python train.py --norm="layernorm" --mlp_ratio=4 --latents=64 --init="trunc_normal_002" --learning_rate=0.0012 --batch_size=384 --weight_decay=0.06
Rows from block 7, named by matrix and row number. Rows with one number belong to one neuron. Each number is 128 + 32 x the weight over its row's rms, rounded and kept within 0 to 255. All counts start at 0. After the name is the row's rms in percent of the matrix's.
# fc1: MLP up (model.blocks.7.mlp.fc1.weight, 768x192), inputs 0-95
# fc2: MLP down (model.blocks.7.mlp.fc2.weight, 192x768, transposed), outputs 0-95
fc1.277 042 [169 104 178  90 165 113 111 122 127 119 116 112 146 142 165  99 106 146 103 110  79 120 157  91 155 148 197 143 123 167  39 110 142 114  94 127 112 153  78 113 121 120 144 152 156 163 159 181 144 152 137 144 113  15 120 109 107 119 138  79 166 138 106 167  98 118 157 113 170 144 108 150  89 139  66 135 106 127 134 130 113 161 158 158 179 113 134  96 125 161  93 130  96 162  86 188]
fc2.277 043 [153 139 138 140  83 156  84 137 165  84 152 164 154  91 124  84 178 141 139 185 140 108 139 151 109  66 154 156 142 126 114  89 109  95 149  55 105 140 147 123 106 113  82  81 103 124 161 116  71 113 159 127 165 158 126 160 140  97 119 130 109 109 115 105 143 122 175  52 127 207  73 158 188 163 198 167 112 136  87 169 114 136 142 144 101 117 108 129 140 167 144 168 144 134 129 140]
fc1.278 045 [202 178 117 158 156 107  81 111 145  72 138  88 177 117 150  89 117 101 120 163  78 154 199 147  81 152 104  92  97 140 145 124 152 168 181 152 144 123  92 177 165 183 145 103 106 130 159 121 147 126 153 127  79  98 148 192  67 130 122 119 163  88 120 159 140 195 158 188 160 132  65 137 113 123  78 116 141 108 102 139 131 244 122 140 131 120 108 132 100 164 193 137  71 122  74  94]
fc2.278 046 [ 98 153 132 162 143 108 191 122  95 118 113 123 135 160 153  99 141 124 106 154 143 168  99  83 181 107  96 169 151 205 163 122  85 140 163 128  92 129 138 144 127 107 104 135 144  92 128 178 137 154 167 100 114 127 210 113 214 107 147 123 120 134 164 124 102  97 149 105 137 115 100 165 132 149 214  94  90 136 145 114 116  91 146 152 125 112 162  93  99  93 159 166 149 107  78 164]
fc1.279 175 [105 113 163 124 140 101 190 188 172 166 111 152 166  85 119 128 107  88 153 127  54 132 174 118  98 101 198 200 147 131  93  94 110 113 137 184  93 157 108 180  95 154  50 128 111 141 126 131 115 143  74  96 156 156 177 128 155 123 116 112 147 174 130 105  71 139  95 113 154 112 161  88 108 153  91 113 111 173 112 140 112 163 104 148 209 158 167 136 119 105 130 127 146 139 135 157]
fc2.279 181 [121 121 115  85 154  48 116 125 164 139  80 132 180 134 125  88 121 121 151 107 166  70  85 188 102 175 142 178 132 142 111 129  98 115  57 150 118 164 175 140 105 123 175 129  98 183  79 163  94  90  98 141 182 122 123 187 170  50  93 112 105 115 114  97 143 112 141 162 103 104 104 114 122  96 109 133 116 119 117 136 141 149 150 152  99 196 146 110 140 148 175 133 158  94 152 165]
fc1.280 049 [142 116  94 136  97 111 169  92 112 131 117 162  27  98 128 209 124 118  72 125 193  85 192 109 141 143 167  75 180 199  79  98 127 114  72 106 118 160 112 106  61 135 131 133 128 135 146 191 174 139 149 106 165 164  84 158 161 150 112 128  63 167 153 119 107 112  88 145 191 132  92 140 123 128 154 128 113 145 118 133 100  93 125 109 139 124 144 100 132 163 159 108 115 116 158 183]
fc2.280 050 [118 155 144 128 166 145 101 179  92  81  94 111 149 135 167 198 137 120 115 116 155 130  88 147 122 101 135 109  57  67 112  92 132 164 110  75 164 138 137 154 123 137  77 141  44 140 162  50 176  98 111  95 131   0 150 196 116 116  82 130  92 112  99 134 100 116 116 134  83 154  85 166 137 196  95 141 112 174 148 151 135 139 149 174 103  95 134 187 102 126 140 141 155 133  89 115]
fc1.281 041 [ 92 161  60 159  54  82  82 142 127 105 179 172 129 194 132 156 103 158 169 154  73  87 122 167  69 131 133 116  93 125 103 162  48 136 143 127 112 136 115  78 164 176 192 139 111 103 155 152 104 189 197  81 163 142 195  78 148 129  67 189  82 144 134 142 101 118 141  87 156 133  90  96 100  91 118 100  68  94 200 134 106 118 111 163 172 109 136 129 149 148 118 135 108 155 105 102]
fc2.281 045 [143 117 144 137 175 158 126 127  92 134 175 139 130 138 104 126 127 119 132 121  72 134 135 165 164 164 143 116  93 116 108 144  86 213 142 117 192 109 112 124  52 169 133 157  48 176  74 113 147 125  84 139  98 110 171  95 109  99  96 150 134  60  76 114  92 132  85 153 112  94  89 151 150 175 165 137 125 100 109  89 161  85 150 119 136 130 103  62 158  78 122 137  81 172 151 217]
fc1.282 044 [114 110 112 158 156 157  94 133 117 102 128 119 155  97 101 174  89 129 124  96 103 100  92 100 131 154 180 128 108 150  78 105  99 109 160 177 131 146  86 148 150 147 107 146 127 154 119 168 123 124 117 131 112  39 135 157  64 121  99 157 159 141 184 153 141 147 157 115 158 154 159 150  96 131  82  72 112 163 113 126  89 208 102 143  92 122  71 105  91 246 169 168  65 102 116 115]
fc2.282 047 [140  94 108 139 171 204 144  89 115 156 102 119 139 125 106  89 169 148 113 154 169 166 162 192 119 136 137 128 112 178 122 127 149 161 121 100  80 144 151 126 114 107 192 165  71 110  83  65  87 168  94 130 175  95 129  81 167  84 137 130 103  93 131 110 114 114  96 125  84  62  87 100 188 144 156 155  91  88 116 169 120 135 143 152 145 107 118 131 163 103 114 153 119 101 142 116]
fc1.283 034 [ 98 144  95  48 148 165 172 129 121 174 121 168 102 150 165 156 116  94  91 179 122  99 139 137 132 116 140 125 113 172 139 171  59 154  87 100  87 108 118 157 112 131  85 131 156  66 135 169 109 131 165 112 129 126 101 102  95 122 158 128 168 158 129 124 171 141 139 151 109 167 134 103  21 132  99 153 136 135 115 118 108  62 144 183 143 103 188 105 170  75 135  81 129 179 103 121]
fc2.283 044 [174 148 136 149 161 119 115 152 118 139 129 137  84 108 108 185 121 101 124  98 204  66 162  89 171  77  84  98 219 115 135  64  92  47 121 119 207 119 117 144 106 156 115 177 117 127 122  78 101 115 122 122 144 103 146  86 176 123  93 153 135 137  86 147 132 141  82 118 127 158 112 108 123 115  65 139 151 149 108 143 126 156 117 146 127 110 142  72 125 228  78 166 125 129 113 139]
fc1.284 122 [157  29  53 128 107 122 164 183 173 135  86 121 143  87 203 107 128 115 150 141 102 159 146 142 131 133 211 130 129 106  93 124 169  93 126 136  68 180 124 124  71 191 118 103  61 155 142 137 119 146 153 113 174  74 109  70 134 113 136  98 112 137 121 129 119 173 131 142 163  98 184 104 136 167 156 139 175 131 104 136 156 157 131 156 197 119 174 173 139 119 114 140 124 122 121 103]
fc2.284 137 [137 142 109 105 134  61 114 152 138 117   3 125 120 101  98 119 124 141 113 132 123 122  88 250 125 189  94 126 108 140 112 103 164 138  93 137 125 119 127 109 138 115 146 137 174 127 115 194  93 115 151 145 139 148 132 142 141  17 113 125  99 115 127 142 161  99 146 106 126 150 137 117 117 102 120 130 111 123 132  86 143 105 114 110 125 125 135  90 137 144 212 154 103 133 122 164]
fc1.285 045 [100  71 138 119 154  99 156 103 138 106  86  97 160 111 100 136 154 121 166 130  67 146 114  89 174 149 159 110 108 113 116 104 208 109 120 169 150 145  69 112 170 112  82 163 140 122 149  70 139 131 140  90  78  91 118 202  96 178 118  99 160 124  90 130 170 219 119 131 150 111  75 155  93 101 147 114 151 150 101 137 122 217 104  82 118 187 112 130 123 146 153  77 115 119 105 108]
fc2.285 047 [120  94 129 150 136 123 164 130 109 115  63 166 106 112 119 100 131 102 127 130 138 156 173 137 138  84  95 161  81 172 144 136 114  81 118  67  87  90 142 116 154  85 149 149  94  87 111 159  95  82 137 134 128  68 135 132 111  99 149  90 147 185 125 159 112 131 149 138 113 118  83 114 150 154 159 110  57 151 138 137  82 112 148 124 133 139 146 163 146  72 121 195 157 109  34 104]
fc1.286 185 [125 135 109 207 100 120 155 140 100 141 138 106 143 126 138  66 159 117 116 140 119 150 165 124 138 124 182 154 104  93  55 151 176 125  69 115 136 108 133 129  78 161 156 126 148 122 144  85  77 156 107  69 134 160 111 146 188 128 158 158 186 139 149 112 145 183  95 138 159 108 118 128 113 107 174 134 102 119 204 128 152 175 157 113 150 113 130 107 181  90 109  54 135  87 151 108]
fc2.286 170 [129  83  68  73 152 128 123 124 168 105 103 110 126 123 158  75  96 172 113 104 177 152 101 144 146  91 130 105 150 143 185 169 145 155 160  89 127 156 145 155 161 106 137 122 101 136 101  84 127  71 174 133 142  71 123 105  86 143 109 163  97  86  99  69 139 136 119 118  79 119 126 111 140 167 111 125 110  93  97 106 141 136  76 129 127  93 130  81 127 105 144 187 138 177 115 152]
fc1.287 044 [138 157 185 134 122  67 125 122  82 124 120  85 168 101 115 105  64 134 113 170 204 122  92 148  83 122 116 101 124 100 171 126 131 144 146 177 149 119 166 190 179 169 164 136 132 116 115 141  98 168 134  87 145  99  97 134 146 192 198 104 117 120 126 137 146 145  91 105 176 119  89 150 119  73 128 149 159 119  69 136 127 101 162 134  86 122 101 158 129  95 143 109 167 148 110 163]
fc2.287 042 [166  97 146 159 153 137 183  88 124 109 156  94  71 145 117 105  85  49 149  84 111  47 141  83 129 149  69 131 168 108 142  94 121 132 158 125  78  77 112 167 145 106 151 127  93 103  68 201 117  95  97  88 116 158 136 143 108  74  78  85 180 120 136 139 140 111 166 154 140 161 123 184 132 128 201 108 110  67 186  95 159 192  90 134 138 129  93   5 174 139 125 100 104 131  81 149]
fc1.288 039 [ 81 128  85 140  90 130 147 128 166 151 153 205  71 141 148 199 115 148 127  63 107  91 108 135 119  91 137 120 124  69 102 145 115 153 156 138 100  67 100 128 134 163 106  95 125 146 128 196 174 121 142  70 154 107  57  66 157 150 131 109  97 125 103  87 100 101 125 169 146 155 130  97 129 129 133 144 169 120 180 141 124  79  94  78 146 134 139 119 186 180 134 127  63 110 119  98]
fc2.288 045 [159 139 117 144 210 159 136 119 133 139  96 152 168 113 168 142 171 174 126 132 159 108 155 133 107 178 178 166  48  66 160 113  51 116  72  94 179 147 120  97 152 146 128 160  69 131 182  13 185  99 123 125 130  93 140 149 125 105  93  95 138 140 119 180 106 166 118 139 121 143 102 148 168 122  86 158 120 142 135 172 128 102 122 186 144 118 148 147 139 112 139 184 158 109 142 137]
fc1.289 034 [101 185  92 133 173 140 150 113 131 134 144 168 134 149 125 189 140  87 125 122 110  98 116 152  90 109 102 107 191 139 100 106 146 198 131 143 133 150  93 144 142 147 102 175  96  58 122  89 143 109 151  53  72 104 191 115 121 145  88  99 164 145 138 149  94 167 167 118 138 160 169 216 185 110 183 118 130 113 144  98 119  83 168 111 115  99  75 103  90 112 138 114 114 113 117 119]
fc2.289 042 [131 120 151 149 172 166 155 105 119 161  45 172 133 115 120 148 177 159 154 152 185 158 155  86 110 132 121 170  88 156 156 105  54 130 155  34 122 128 152 100 169 114 156 137 123 145 154 136 185  84 159 136 155 169 137 168 117 111  66 142 170  63 173 180  95 137 104 104  80 127 117 107 140 133 127 128 107 122 106 110 115 241 139 140 141 126 156  88 152 124 144 121 135  90  84 131]
fc1.290 153 [113  87 154 144 147 135 189 167 196 132 116 135 118 105 134 154 160  98 164 125  52 152 192 131 126 118 210 110 122 125 129 133 137 108 128 177  82 145 166 123 118 173  69 141  60 135 169  86 109 141 107 114 156  90 148 104  99 133 138 134 140 146 119 132  78 138 120 116 206 133 180  99 139 219  84 118 116 141 117 128 116 132 102 125 185 136 125 195 106 170 110 122 144 124 157 126]
fc2.290 160 [103 120  76 106 111  83 130 149 119 131  30 104 154 124 131  90 177 145 124 141 183  96  81 215 129 143 123 151 104 139 104 151 138  97  83 132 117 161 125 103 117 116 183 101 148 182 121 172  98  91 129 117 137 164 107 131 144  21 132 127 107 116 130 122 163 122 127 155  83 119 145 153 163 139  54 140 140  54 113  88 134 118 129 178 103 126 156  99 165 144 156 132 123  97 117 157]
fc1.291 044 [137 105 143 132 142 123 126 103 134 154 129 140  64 121 136 173 150 172  62  91 132 114 120 115 191 131 146 152 145 151 118 109 179 121 111 153 149 135  98 163 140 149 111 149 194  95 232 112 151 137 121 132 160 128  87  65 137 163 103 140 107 154 120  98 125 121  90 143 120 164 107 125  96  86 209 115 147 137 141  96 104 156 113 127 153 177 138 139 182 197 153  81 101  76 170 203]
fc2.291 045 [ 84 142 170 135 109 123  95 159 117  72 128 165 158 109 153 157 157 150  83 153 167 170 159 154  94 121  63 156 105 116  92 110  92 118 151  63 135 132 104 195 124  96 194 102  29 114 144 146  98 132 142 129  99  33 116  88 146  70 113 144  63  86 146 145  73 129 120 116 113 144  97 156  95 167  90 157 150 166 198 130 121 109 167 149 104 104  89 171 127 136 112 161 173  79 149 109]
fc1.292 051 [133 189 108 122 146 114 130 112 108 148 126 192 170 164  79 119  81 149 178 194 114 152  92 120  96 141 127 150  81 113 105 160 145 176 159 185 109 119  80 194 167 123 122  94 145 166 131 153  89 166 144  91 129 134 153 112 126  86 133  95 136 147 140 119 151 147 124 102 105 159  93 164 113 128 143 130 151 140 129 189 126 122 131 108  97 112 163 150 145 130 108 164 239 142  94 112]
fc2.292 048 [144 139 120 125 130 144 164 135 123 158 169 148 108 122 130  76 100 171 106 107 126  88 166  96 140 128  68 115 154 152 224 139 117  89 139 149  89 111 107 126  77 100 137 158 177 143  48 171 150 146  68 127 131 190 171 103 106  85 108  77 203 106 114 155 143 129 113  99 112  88 119 104 172 115  78 153 110 137 114 128 122 141 125  94 121 133 141  63 119  90 117 126 100 139 119 158]
fc1.293 044 [174 148  22 112  59 149  90 117 105 163 153 199 195 165  61 159  71 130 182 130 125 101 143 106 122 160 142  96 119  91 167 147  84 131 103 167 102  87 133 158 154 135 105  86 140 132 155 143  61 135 156  93 139 156 139 110  80 136  96  99 121 113 102 117 133 153 127 194 130  98  87 163 103 142 190 132 113  83 151 121  89  94 102 124 118 125 160 112 104 113 112 127 118 156 100 105]
fc2.293 044 [151 115 128 102 127 165 141  70 124 174 107 176 118 122 116 100 119  74  96  50 171 117 128 143 171 103 100 197 128 155 212 138 104  98 163 149 151 104 171 118 129 141  95 141 117 146 107 155 244  66 105  86 123 115 141 126  91  93 119 113 152 100 140 185 138  90 112  72 121 141 127 127 151 168  33 146 135 110 143  90 136 154 119 117 188 131 159  82 153 108 143 132 146 192 166 111]
fc1.294 149 [149 162 134 165 113 134 136 178 156 151 107 144 134 102 184 128 112  55 195 134 161 123 182 141 179 105 159 182 154 120 134 129 168 132 119 157 123 152 139 136 150 133 136 148 166 159 137  96  84 142 116 115 169 128 133 100 146 114 113 112 196 178  89 112 119 175 100 147 152  73  80  76 126 145 140 149 120 122 141 126 134 144 150 110 170 176 120 118 132 110 134 104 183  83 160 123]
fc2.294 161 [105 186 155 119 146 140 122 117 121  90 116 158 110 110  66 131 100 148  82 123 126 117 109 123 128 137 104 122 130 124 173 134 109 158 144 104 181 111 122 141 162 104  68 143 180 133  65 102 131 145 120 132  82 142 120 133 122 162 163 169 118  87 167 119 157 121  83 101 108 202  91 166 109  50  94 110  93 175 100  51 127 112 126 118 148  99 105 108 137 149 189 133  58 148 113 142]
fc1.295 042 [140  75 100 137 132 128 102 134 161  74 127  88  78 184  96 108 122 134 120  65  94 122 108 154 185 131 181 128 168  83 141 143 203  71 131 144 142 126 109 130 177 138  64  96 151 190 126  70 119 119 117  74 121 110 117 141  77 137 147 136  82 173  92 115 153 116 137 111 116 147  46 102 131 161 160 103 161 131  99 152 127 128  74 138 189 143  73 108 190 140 149  64 116 141 145 162]
fc2.295 046 [105 122 160 169 121 113 151 115 142 128 107 148 151 117 175 112 141 158 135 143 165 192 146 160  83 169 132 162 116 209  74 123 125 136 140  76 109 114 103 159 169  95 144 127  88  98 163 154  98 201 197 129 183 106 143 175 127 102  92 162 144 130 160 117 115 108 155  97 129 167  77 107  74 138 152 182  38 128 155 147 112 120 169 143 138 164  52 180 134  87  98 174 105 154 162  95]
fc1.296 164 [121 112  79 136 104 181 147 157 127 188 113 158  76 150 197  76 101 162 120 142 187 103 171 123 186  80 135 141 140 126 133 138 153 156 145 140  72 123 137 106  97 115 200  91 143 132 113 174 111  96 161  98 108 125  56  91 142  98 154 142 182 148 143 105 137 144 120 157 149  91 149  71 146 175 158 116 114 100 155  62 123 108  98 122 195  79 133 120 147 115 121 152 150 166 105 163]
fc2.296 170 [140 108 146 156 134 143 149 143 111 151 113 136 152 144 151 137 147 106 186  91 103 157 141 113 128  98 142 153 177 125 126  88 134  91 111 154 141 143  90 141 129 168 127 141 160 195 144 139  76 135 130 102 165 109 125 147 129  94 125 110 131 189  95 137 113 160  93  65 153 122 131 108  84 114  92  96 136 150 150 108 126 140 122 127 130 127 115 123  94 141  66  71 100 113 197 133]
fc1.297 173 [178  85  88 169 121 129 154 183 147 230 138 151 122 107 171  96 109 102 171 125 154  66 131 101 150  93 127 151 146 108 103  84 152 147 122 181  47 170 106 153  99 136 141 144 141 181 139 198 137 133 145  72 140 205 145  96 125 121  79  93 172 162  87 128 134 161 100 111 166  73 145 111 118 148  94 113 166 122 197 111 162 136 115 112 186 113 160 104 122  95 122 112 105 160 132 121]
fc2.297 130 [145 174 167 149 144 117 100 156 135 115  38  94 119 108  92 123 115 141 120 125 129 149 109 193  69 157  96 147 136 101 146 101  44 169 116 146 152 105 151 143 129  81 144 184 212 112  65 112 153 132 133 145  99 146 173 159 128  55 126 121 103 104 138 149 147 123 155  94 134 173 161 103 132  82  96 187  57 128 113  62 148 116  88 166 110 112 143 125 150 130 166 139  66 131 107 147]
fc1.298 046 [157 147 158 166 109 101 103 177 143 115 167 115 132 112 159 136 122 169  52 125 108  90 150 137  92 146 148 137  97  99 113 112 127 113 144 137 127 113 156 155 156 131 108 136 148 123 205 198 114 154 123  39 135  56 113 148 133 134 121 102 189 152 183 183 137 105 117 126 177 190 127 157 123 111  62 118 136 182 170 136 147 199 122 168 112 126  66 154 142 200 115 105  77 126 107 108]
fc2.298 049 [104 122 100  82 150 156 137 116 121 104 116  91 123 127 143 102 117 193 145 119 127 180 174 134 140 114 128 162  94 119 112 162  75 131 112  81 132 166 151 113 134 151 162 170  44 131 112 133 120 124 144 143 100 120 173 128 202   8 119  97 120 151 130 113 118 128 142 156  76 124 135 143 214 109 185 146  47 121  74 118 116 189 120 162 134  85  64 108 114  67 131 151 118 101 163 117]
fc1.299 051 [142 151 128 193  70 113  90 154 117 104 118 101  83 180 155 145 132 170  64 138  95  78 178 161 123 121 153 105  65  46 114 118 130  88 127 167 125 101 119 188 128 137 119 153 156 157 166 129  78 151 138 132 127 129 141 137 105 147 104 124  70 165 124 173 125 102 141 141 187 184  88  95 132  77 157  98  56 163 121 107 100  96 137 108 151  53 139 119 114 212 138 143 102 142 114 191]
fc2.299 047 [127 126 126 143 121 136 132 100 162  56 115 124 193 102 138  78 186 111 112 142 127 131 153 170 125 152 141 191 159 188 137 151 140 150 119  80 100 118 100 115 108 162 145 133  54 139  99 102 150 125 100 109  86  51 171  77 145 113 106 110 134 126  99  97 130 117 181 101 120  94 145 132 176 138 186 134 127 130  83 136  91 225 159 176 103 135  88 162 145 121 169 169 110 125 130 101]
fc1.300 046 [146 120 118 126  88 131 148 147  69 148 171 131 114 152  60 135  68 160 130 113 226  93  94 132 111 166 154 154 111 120 108 102 125 144 105 142 159 140 130 213 110 158 131 133 153 142  98  89 149 124 194 124  89 147 141 102 169  74 114 123 119 102 191 114 114 141 113 188 128 129 126 171 142 128 122 157 188 111 128 133 103  86 154  78 143 169 113 173 128 122 156 166  85 176 156 202]
fc2.300 048 [109 174 162 147 136 103 136 125 170 206 118 154  75  88 116 106 176 139 167  99 160 137  87 164 106 115  90 117 181 154 182 173 103 119 132 106 145 129  69 123  55 130 143 160  63 110 153 136 155 113  91 106 146 205 143 125 121 132 140 101 116 103 137 131 137 132 201 100 157 154 153 173 119 157  97 152 174 123 150 154 105 186 139 103 112 132 143  70 139 109 123 134 147 117 141 127]
fc1.301 041 [169 117  47 141  88 118 128 149  75 115 172 113 123 151 165 123 168 130 173 123  75 115 165 133 222 158 123 109 144 113 105  40 166 137  93 126 160 125 126 146 184 146 162 114 232 144  70  82 161 185 134  82 137 166 176 167 137 123 115 125 110 184 139  99 156 127 119 136 119 139 136 127  91 197 132 142 184 118  28 163  95 121 106 119 153 114  85 155 170 172  98 122 139 180 132 175]
fc2.301 045 [122 135 151 124 124 172 158 125 132 134 107 164 143 102 128 146 150 139 132 170 124 220 109 158  82 123  85 143 112 222 133 115 122 186 131  73 114 145 100 126 108 113 131 105  24 144 122 136 131  86  99 145 117  81 117 142  88 149 103  98 202 144 137 105  83 103 111 110 126 157 122 125 195 157  84 112  63 129 170 125 112 211 153 112 108 132 157 107 136  87 120 150 119 155 139 133]
fc1.302 044 [ 99 142 144  93 150 123  76 153 129 139 147  87 125 120 115 130 101 135 166  97 126 154 104 165 106 163  74 166  57  97 108 130 165 140 144 165 105 115 165 144 126 134 172  51 136 128 108  76 137 115 144 119 119 121 110 149 123 147 138  86  18 122  94 110  97  94 128  75 124 148  99 109 124 124 135 106 184  87 152 126 118 130 166 110 192 114 210  59  71 111 154 128 186 140 160 108]
fc2.302 043 [113  78 130 214 108 101 156 152 128 187 173 189 101  93 146 125 101 136 156 129 160  93 161 138 154 149  71 128 135 150 151 135 113 157 117  44  32 129 111 148 145 151 109 125 167 113 114 138 175 105 119 141 123 109 180 104  94 164  77 109 216 115 122 169 116 188 173 122 106 154 131 126 145 115 156 139 129  65 114 161 111  78 129 106 160 154 156 114 188  37 113 188 107 123 109 159]
fc1.303 047 [ 95 114  74 158  98 173 135 123 132 126 158 134 103 138 148 145 156  91 114 127 121  98 172 188 152 121 157 132 138  88 121 100 121 127 148 128 109  88  89 100 124 133  91 146 178 121 137 140 189 148 194 140 101 172 145  97 103 169 142 168  99 128 122 120 145 134 140 140 147  98  45  86 136  72 161  99 225 101 124 144 108  90 103  94 141  90 143 106 166 174 159 118 144 163 159 167]
fc2.303 045 [123 133 142 131 145 118 148 114  99 132  86 135 206 135 129 126 102  96 144  89 114 165 198 126 132 131  93 117 130 139 148 128 107  78 144  85 144  84 129 152 122 136 136 169  65  71 113  20 136 101 170 114  94  11 147 129 129  83 131 120  91 148 111 141  82  92  71  84 100 104  78 200 135 121 111 148 109 105 169  98 109  92 152 120 139 168 143 178  95  72 105 184 120 103 162 137]
fc1.304 043 [137  91  78 119 156  81 104 138 157 165 132 139 161 118  76 127  42 101 136 120 187 164 158 127  76 154 147 147 127 137 112 161 125 149  92 112 174 125 174 182 167 144 115 109 183  84 120 184 150 139 103 133  86  74 148 109 119 129 132 139 166 146 120 119 138 137 139 163 108  93  60 175 100 123 122 118 205 110  51  98 133 159 144 105 139 131  73 143  63 141 135  82 145 154 146 148]
fc2.304 044 [157 135 122 155 129 148 146 135 102 130  72 131 116 134 156 158  49 140 153 129 196 120 138 150 121 122  70 167 197 149 171  88 129 149 151 154 153 141 123 139  85 101 156 131  72  93 132 203 159 113  95 101  97 173 141 129 144  77 127 115 154 151 143 125 164 119 107  49 136 147  82 141 135 173 126 112 181 104 195 105 104 156 146 137 150 107 123  93 167 177 107  93 139 154  98 113]
fc1.305 122 [121  67  40 100 127 159 177 162 178 151 100 101 105 101 212  72 122  96 151 151 132 150 130 144 175 101 166 138 148  41 134 136 199  68 105 100 108 168 154 143  73 170 182 122 112 127 131 167 146 140 121 111 153 106 129 144  97 110 121 130 177 157 128 118 114 160 112 228 192 121 146 111 144 183 160  95 139 102 127 118 125 115 109 127 208 143 125 139 127 126 137 151 145 165 146 102]
fc2.305 130 [110 165 144 120 130  81  97 139 111 125  29 125 116 137 112 143 129 124 142 140 114 108 125 255 119 205  96 137  96 150 113  95 122 127 104 153 110 114 142 107 119 133 117 147 166 147 110 148  89 135 126 137 126 126 126 172 172  19 117 114 106 118 120 137 137 121 128 135 128 164 115 121  94  82 120 129 128 117 121  71 154 128 138 122  96 157 118 122 140 152 205 120  98 106 123 149]
fc1.306 045 [100 150 152 202 183 179 173 144 146 141 169 107  49  93 173 160 125 166 143 127 115 144 119 184 152 139 128 182 124 128 122  77 172  96 131 102 112 156 130 103 120 129  66 132 103 114 184 165 167 127 112 173 119  75 119 180 118 130 160 137 130 114 118 166  78  85 139 125  99 139  57 126 157 132  97 113  54 177  83 148 123 170 115 122 117 106 125 162 107 150 105  87 116 122 133 169]
fc2.306 053 [112 157 106 130 129 148 146 146 162  69 106 164 136 115 127 125 122  95  99 124 165 125 166 170 189 162  81 113  87  94 157 123  88 107 116  52  94 122 156 173 151  90 131 161  64 133 117  96  61 130 172 165 114 118 130 135 186  97 147 159  56 134 126 133 118 114 179 111 135  95 187 133 144 155 202 165 112 120 120 122 134 146 188 143 112 105 139 146 169  72 163 167 135  98 122 121]
fc1.307 050 [ 74 131 112 161  60 102  95 146 162 106 117 122 165 167  67  83  52 130 110 141 117 104  99  91 121 150 153 151 163  49 173 135 105 192 156 157 111 118  96 130 109 168  96 101 150 113 170 149 145 175 139  83 101 190 150 131 102 179 127 155 154 135 135 126 167 164  62 143 149 135 124 154 130 165 189 139 127 123  89 176  81  93 120  88  72 157 135 167 140  92 121 157 124 185 142 174]
fc2.307 045 [117 103 177 130 177 147 149 125 133 146 108 137  47 103 129 118 107 149 140 130 125 101 158 109 142 150 111 117 141 184 174 110  74 107 158 186 154 135 143 126  89 130 148 131 102 164 112 227 217  89  73  74 113 128 164 148 132 120 116 135 135 138 140 139  87 168 104 167  71 118 130  83 183 136 142  95  82 164 177 114 117 129 130  94 122 124 170  32 101  80  78 139 163 169  84 147]
fc1.308 045 [101 157 113 185  83 125 109 176 130  90 134  90 120 145 103 121 118 145 124  72  83 158 119 170 141 142 146 140 132  95 167 101 170 127 139 177  83 118  93 137 111 128 128 142 167  75 157 169 165 156 133 109 129 153 127 133 112 175 161 216 108 188 149  91 165 183 188 171 147 161 140 134 137  96  93 140 135 109 123 122 142 109  40 105 115 174 183 130 143 162 163 122 158 150 132 110]
fc2.308 045 [176 194 107 165 168 111 148 131 118 158 133 183 112 114 130  99 168 105  91 151 150 128 187 125 144 143 135 150 185 216 149  82  65 134 149 131 111 134 156 144 137 138 167 192   5  95 182  35 131 143 135  81 143 151 133  90 119 109  82 108 154 147 137  98 123  90 158 110 110  56 152  81 155 100 160 123 108 151 134 141 131 126 129 183 137 149 141 136 184  53 118 125 154 122 103 125]
fc1.309 185 [113 106 109 128 115 116 161 195 144 213 120 148 127 103 130 101 124 103 156 108 124 115 135 129  94 109 153 216 151 132  74  52 132 149 114 191 116 161 115 158  77 163 131 127 154 186 108 171 102 144 106  98 125 133 101 146 188  98 123  87 124 133 123 152 120 201 127 142 145  60 131  59 113 165 116 128 130 136 140 108 148 142  77 172 167 132 196 130 151 107 124 132 171 171 124 161]
fc2.309 189 [114 113 149  86 176 122 124 139 182 121 166 163  92  77 114 115  79 134 160  90 136 100 129 110 119  91 129 115 137 115 162 117  93 177 136 108  87 136 170 129 162  46 151 146  76  90 109 123 151 115 138 183 122  94 136 147  68 152 112 136 141  98 128 112 106  79 171 131 150 125  82  80 122 144 141 158 136 130 138 120 184 104  86  68 162 123 119 111 153 135 186 205 150 175  88  84]
fc1.310 042 [135 147 129 126  53 132  94 121 160 111 155 114 127 112 165  76 178 186 104 122 152 126 148 185 106 106  78 163  83 119 117 158 157 151 116 105 157 126 100 119 142 134  97 113 157 105 119 159 140 138 144  90 145 173 105 128 112 150 134 149  97 217 121 126 123  87 188 161 160 184 155 101 120  97  41  87 175  89  52 133 112 166 113  67 145 170 217 134 126 156 141 133 121 133 104  97]
fc2.310 049 [121 157 125 172 143 125 120 183  81 138 131 142 103 124 104 117 121 137 130 122 160 154 151  61  85 136 118 159 143 145 185 145  94 115 172 123  97 126 138 108 130 179  65 195 122 115 128   0 131 125 143  66 114  28 146 121 151  97  89 143 140 124  99 127 124 170 137 112  89  71 169 111 113 106 159 145 136 100 132 135 108 119 156 151  69 151  86 135 110  41 113 115 126 122  81 125]
fc1.311 183 [155 122 140 148 131 131 159 110 106 188 120 111 189 160 158 100 131  92 178 122  90 125 172 118 152 136 149 224 171 157  93  91 162 108 119 173 117 133 133 166  71 177 131 111 111 183 141  94 121 136 112  86 152 118  95 143 146 118 117  63 142 180 122 114 104 179 113 159 179  79 120 120 115 117 133 130  72 131 123 130 153 122 147 135 122 141 182 106 116 136  84  58 120 114 153 121]
fc2.311 183 [110 105 113  37 106  89 132 126 134 151 169 106 143 123 105 102 166 131 122  46 152 195  64 106  64 175  83 154 105 176 133  99 109 130 138  94 153 160 128 150 123 108 134 117 117 131 122  99 158 103 149 154 156  76 127 110 137 188 143 141  50  58 154 113 213 119 133 135 104 135 135 138 193 151 121 133  76 114  72 155 113 126 107 189 108 154 173  99 146 114 159 137 131 138  93 163]
fc1.312 042 [114 169  61 110 190 144  94 154 174 103 116 178 174 100 127 152 105 114 132 125 136 160 109 112 136 161  78 138 145 112 180 187  97 135 163 148 113 169 117 124 150 161  70 140 123  85 143 106 139 105 111 102 108 180 133 156  82 109 132 120 132 180 186 169  80 131 175 158  84 146 128 157  94 150 132 143 168 152  81 126 110 207 155 146 106 111 194 115  62 145 144 110 121 124 119 118]
fc2.312 048 [106 119 148 137 166 161 170 123  93 141 111 115 108 117 142  77 137 100 135 127 200 143 168 100 145 112  92 185  93 179 169 118  85 131 131 118  66 125 130 159 140  91 138 157 128 133  77  78 141 125 114 175 108 125 124 134 140  67  97 133 164  86 121 136 171 136 116 142  79  98 127 126 166 102  99 152 181  68  99 155  96 151 150  81  88  79 113 158 181  94 146  66  88  96 111 123]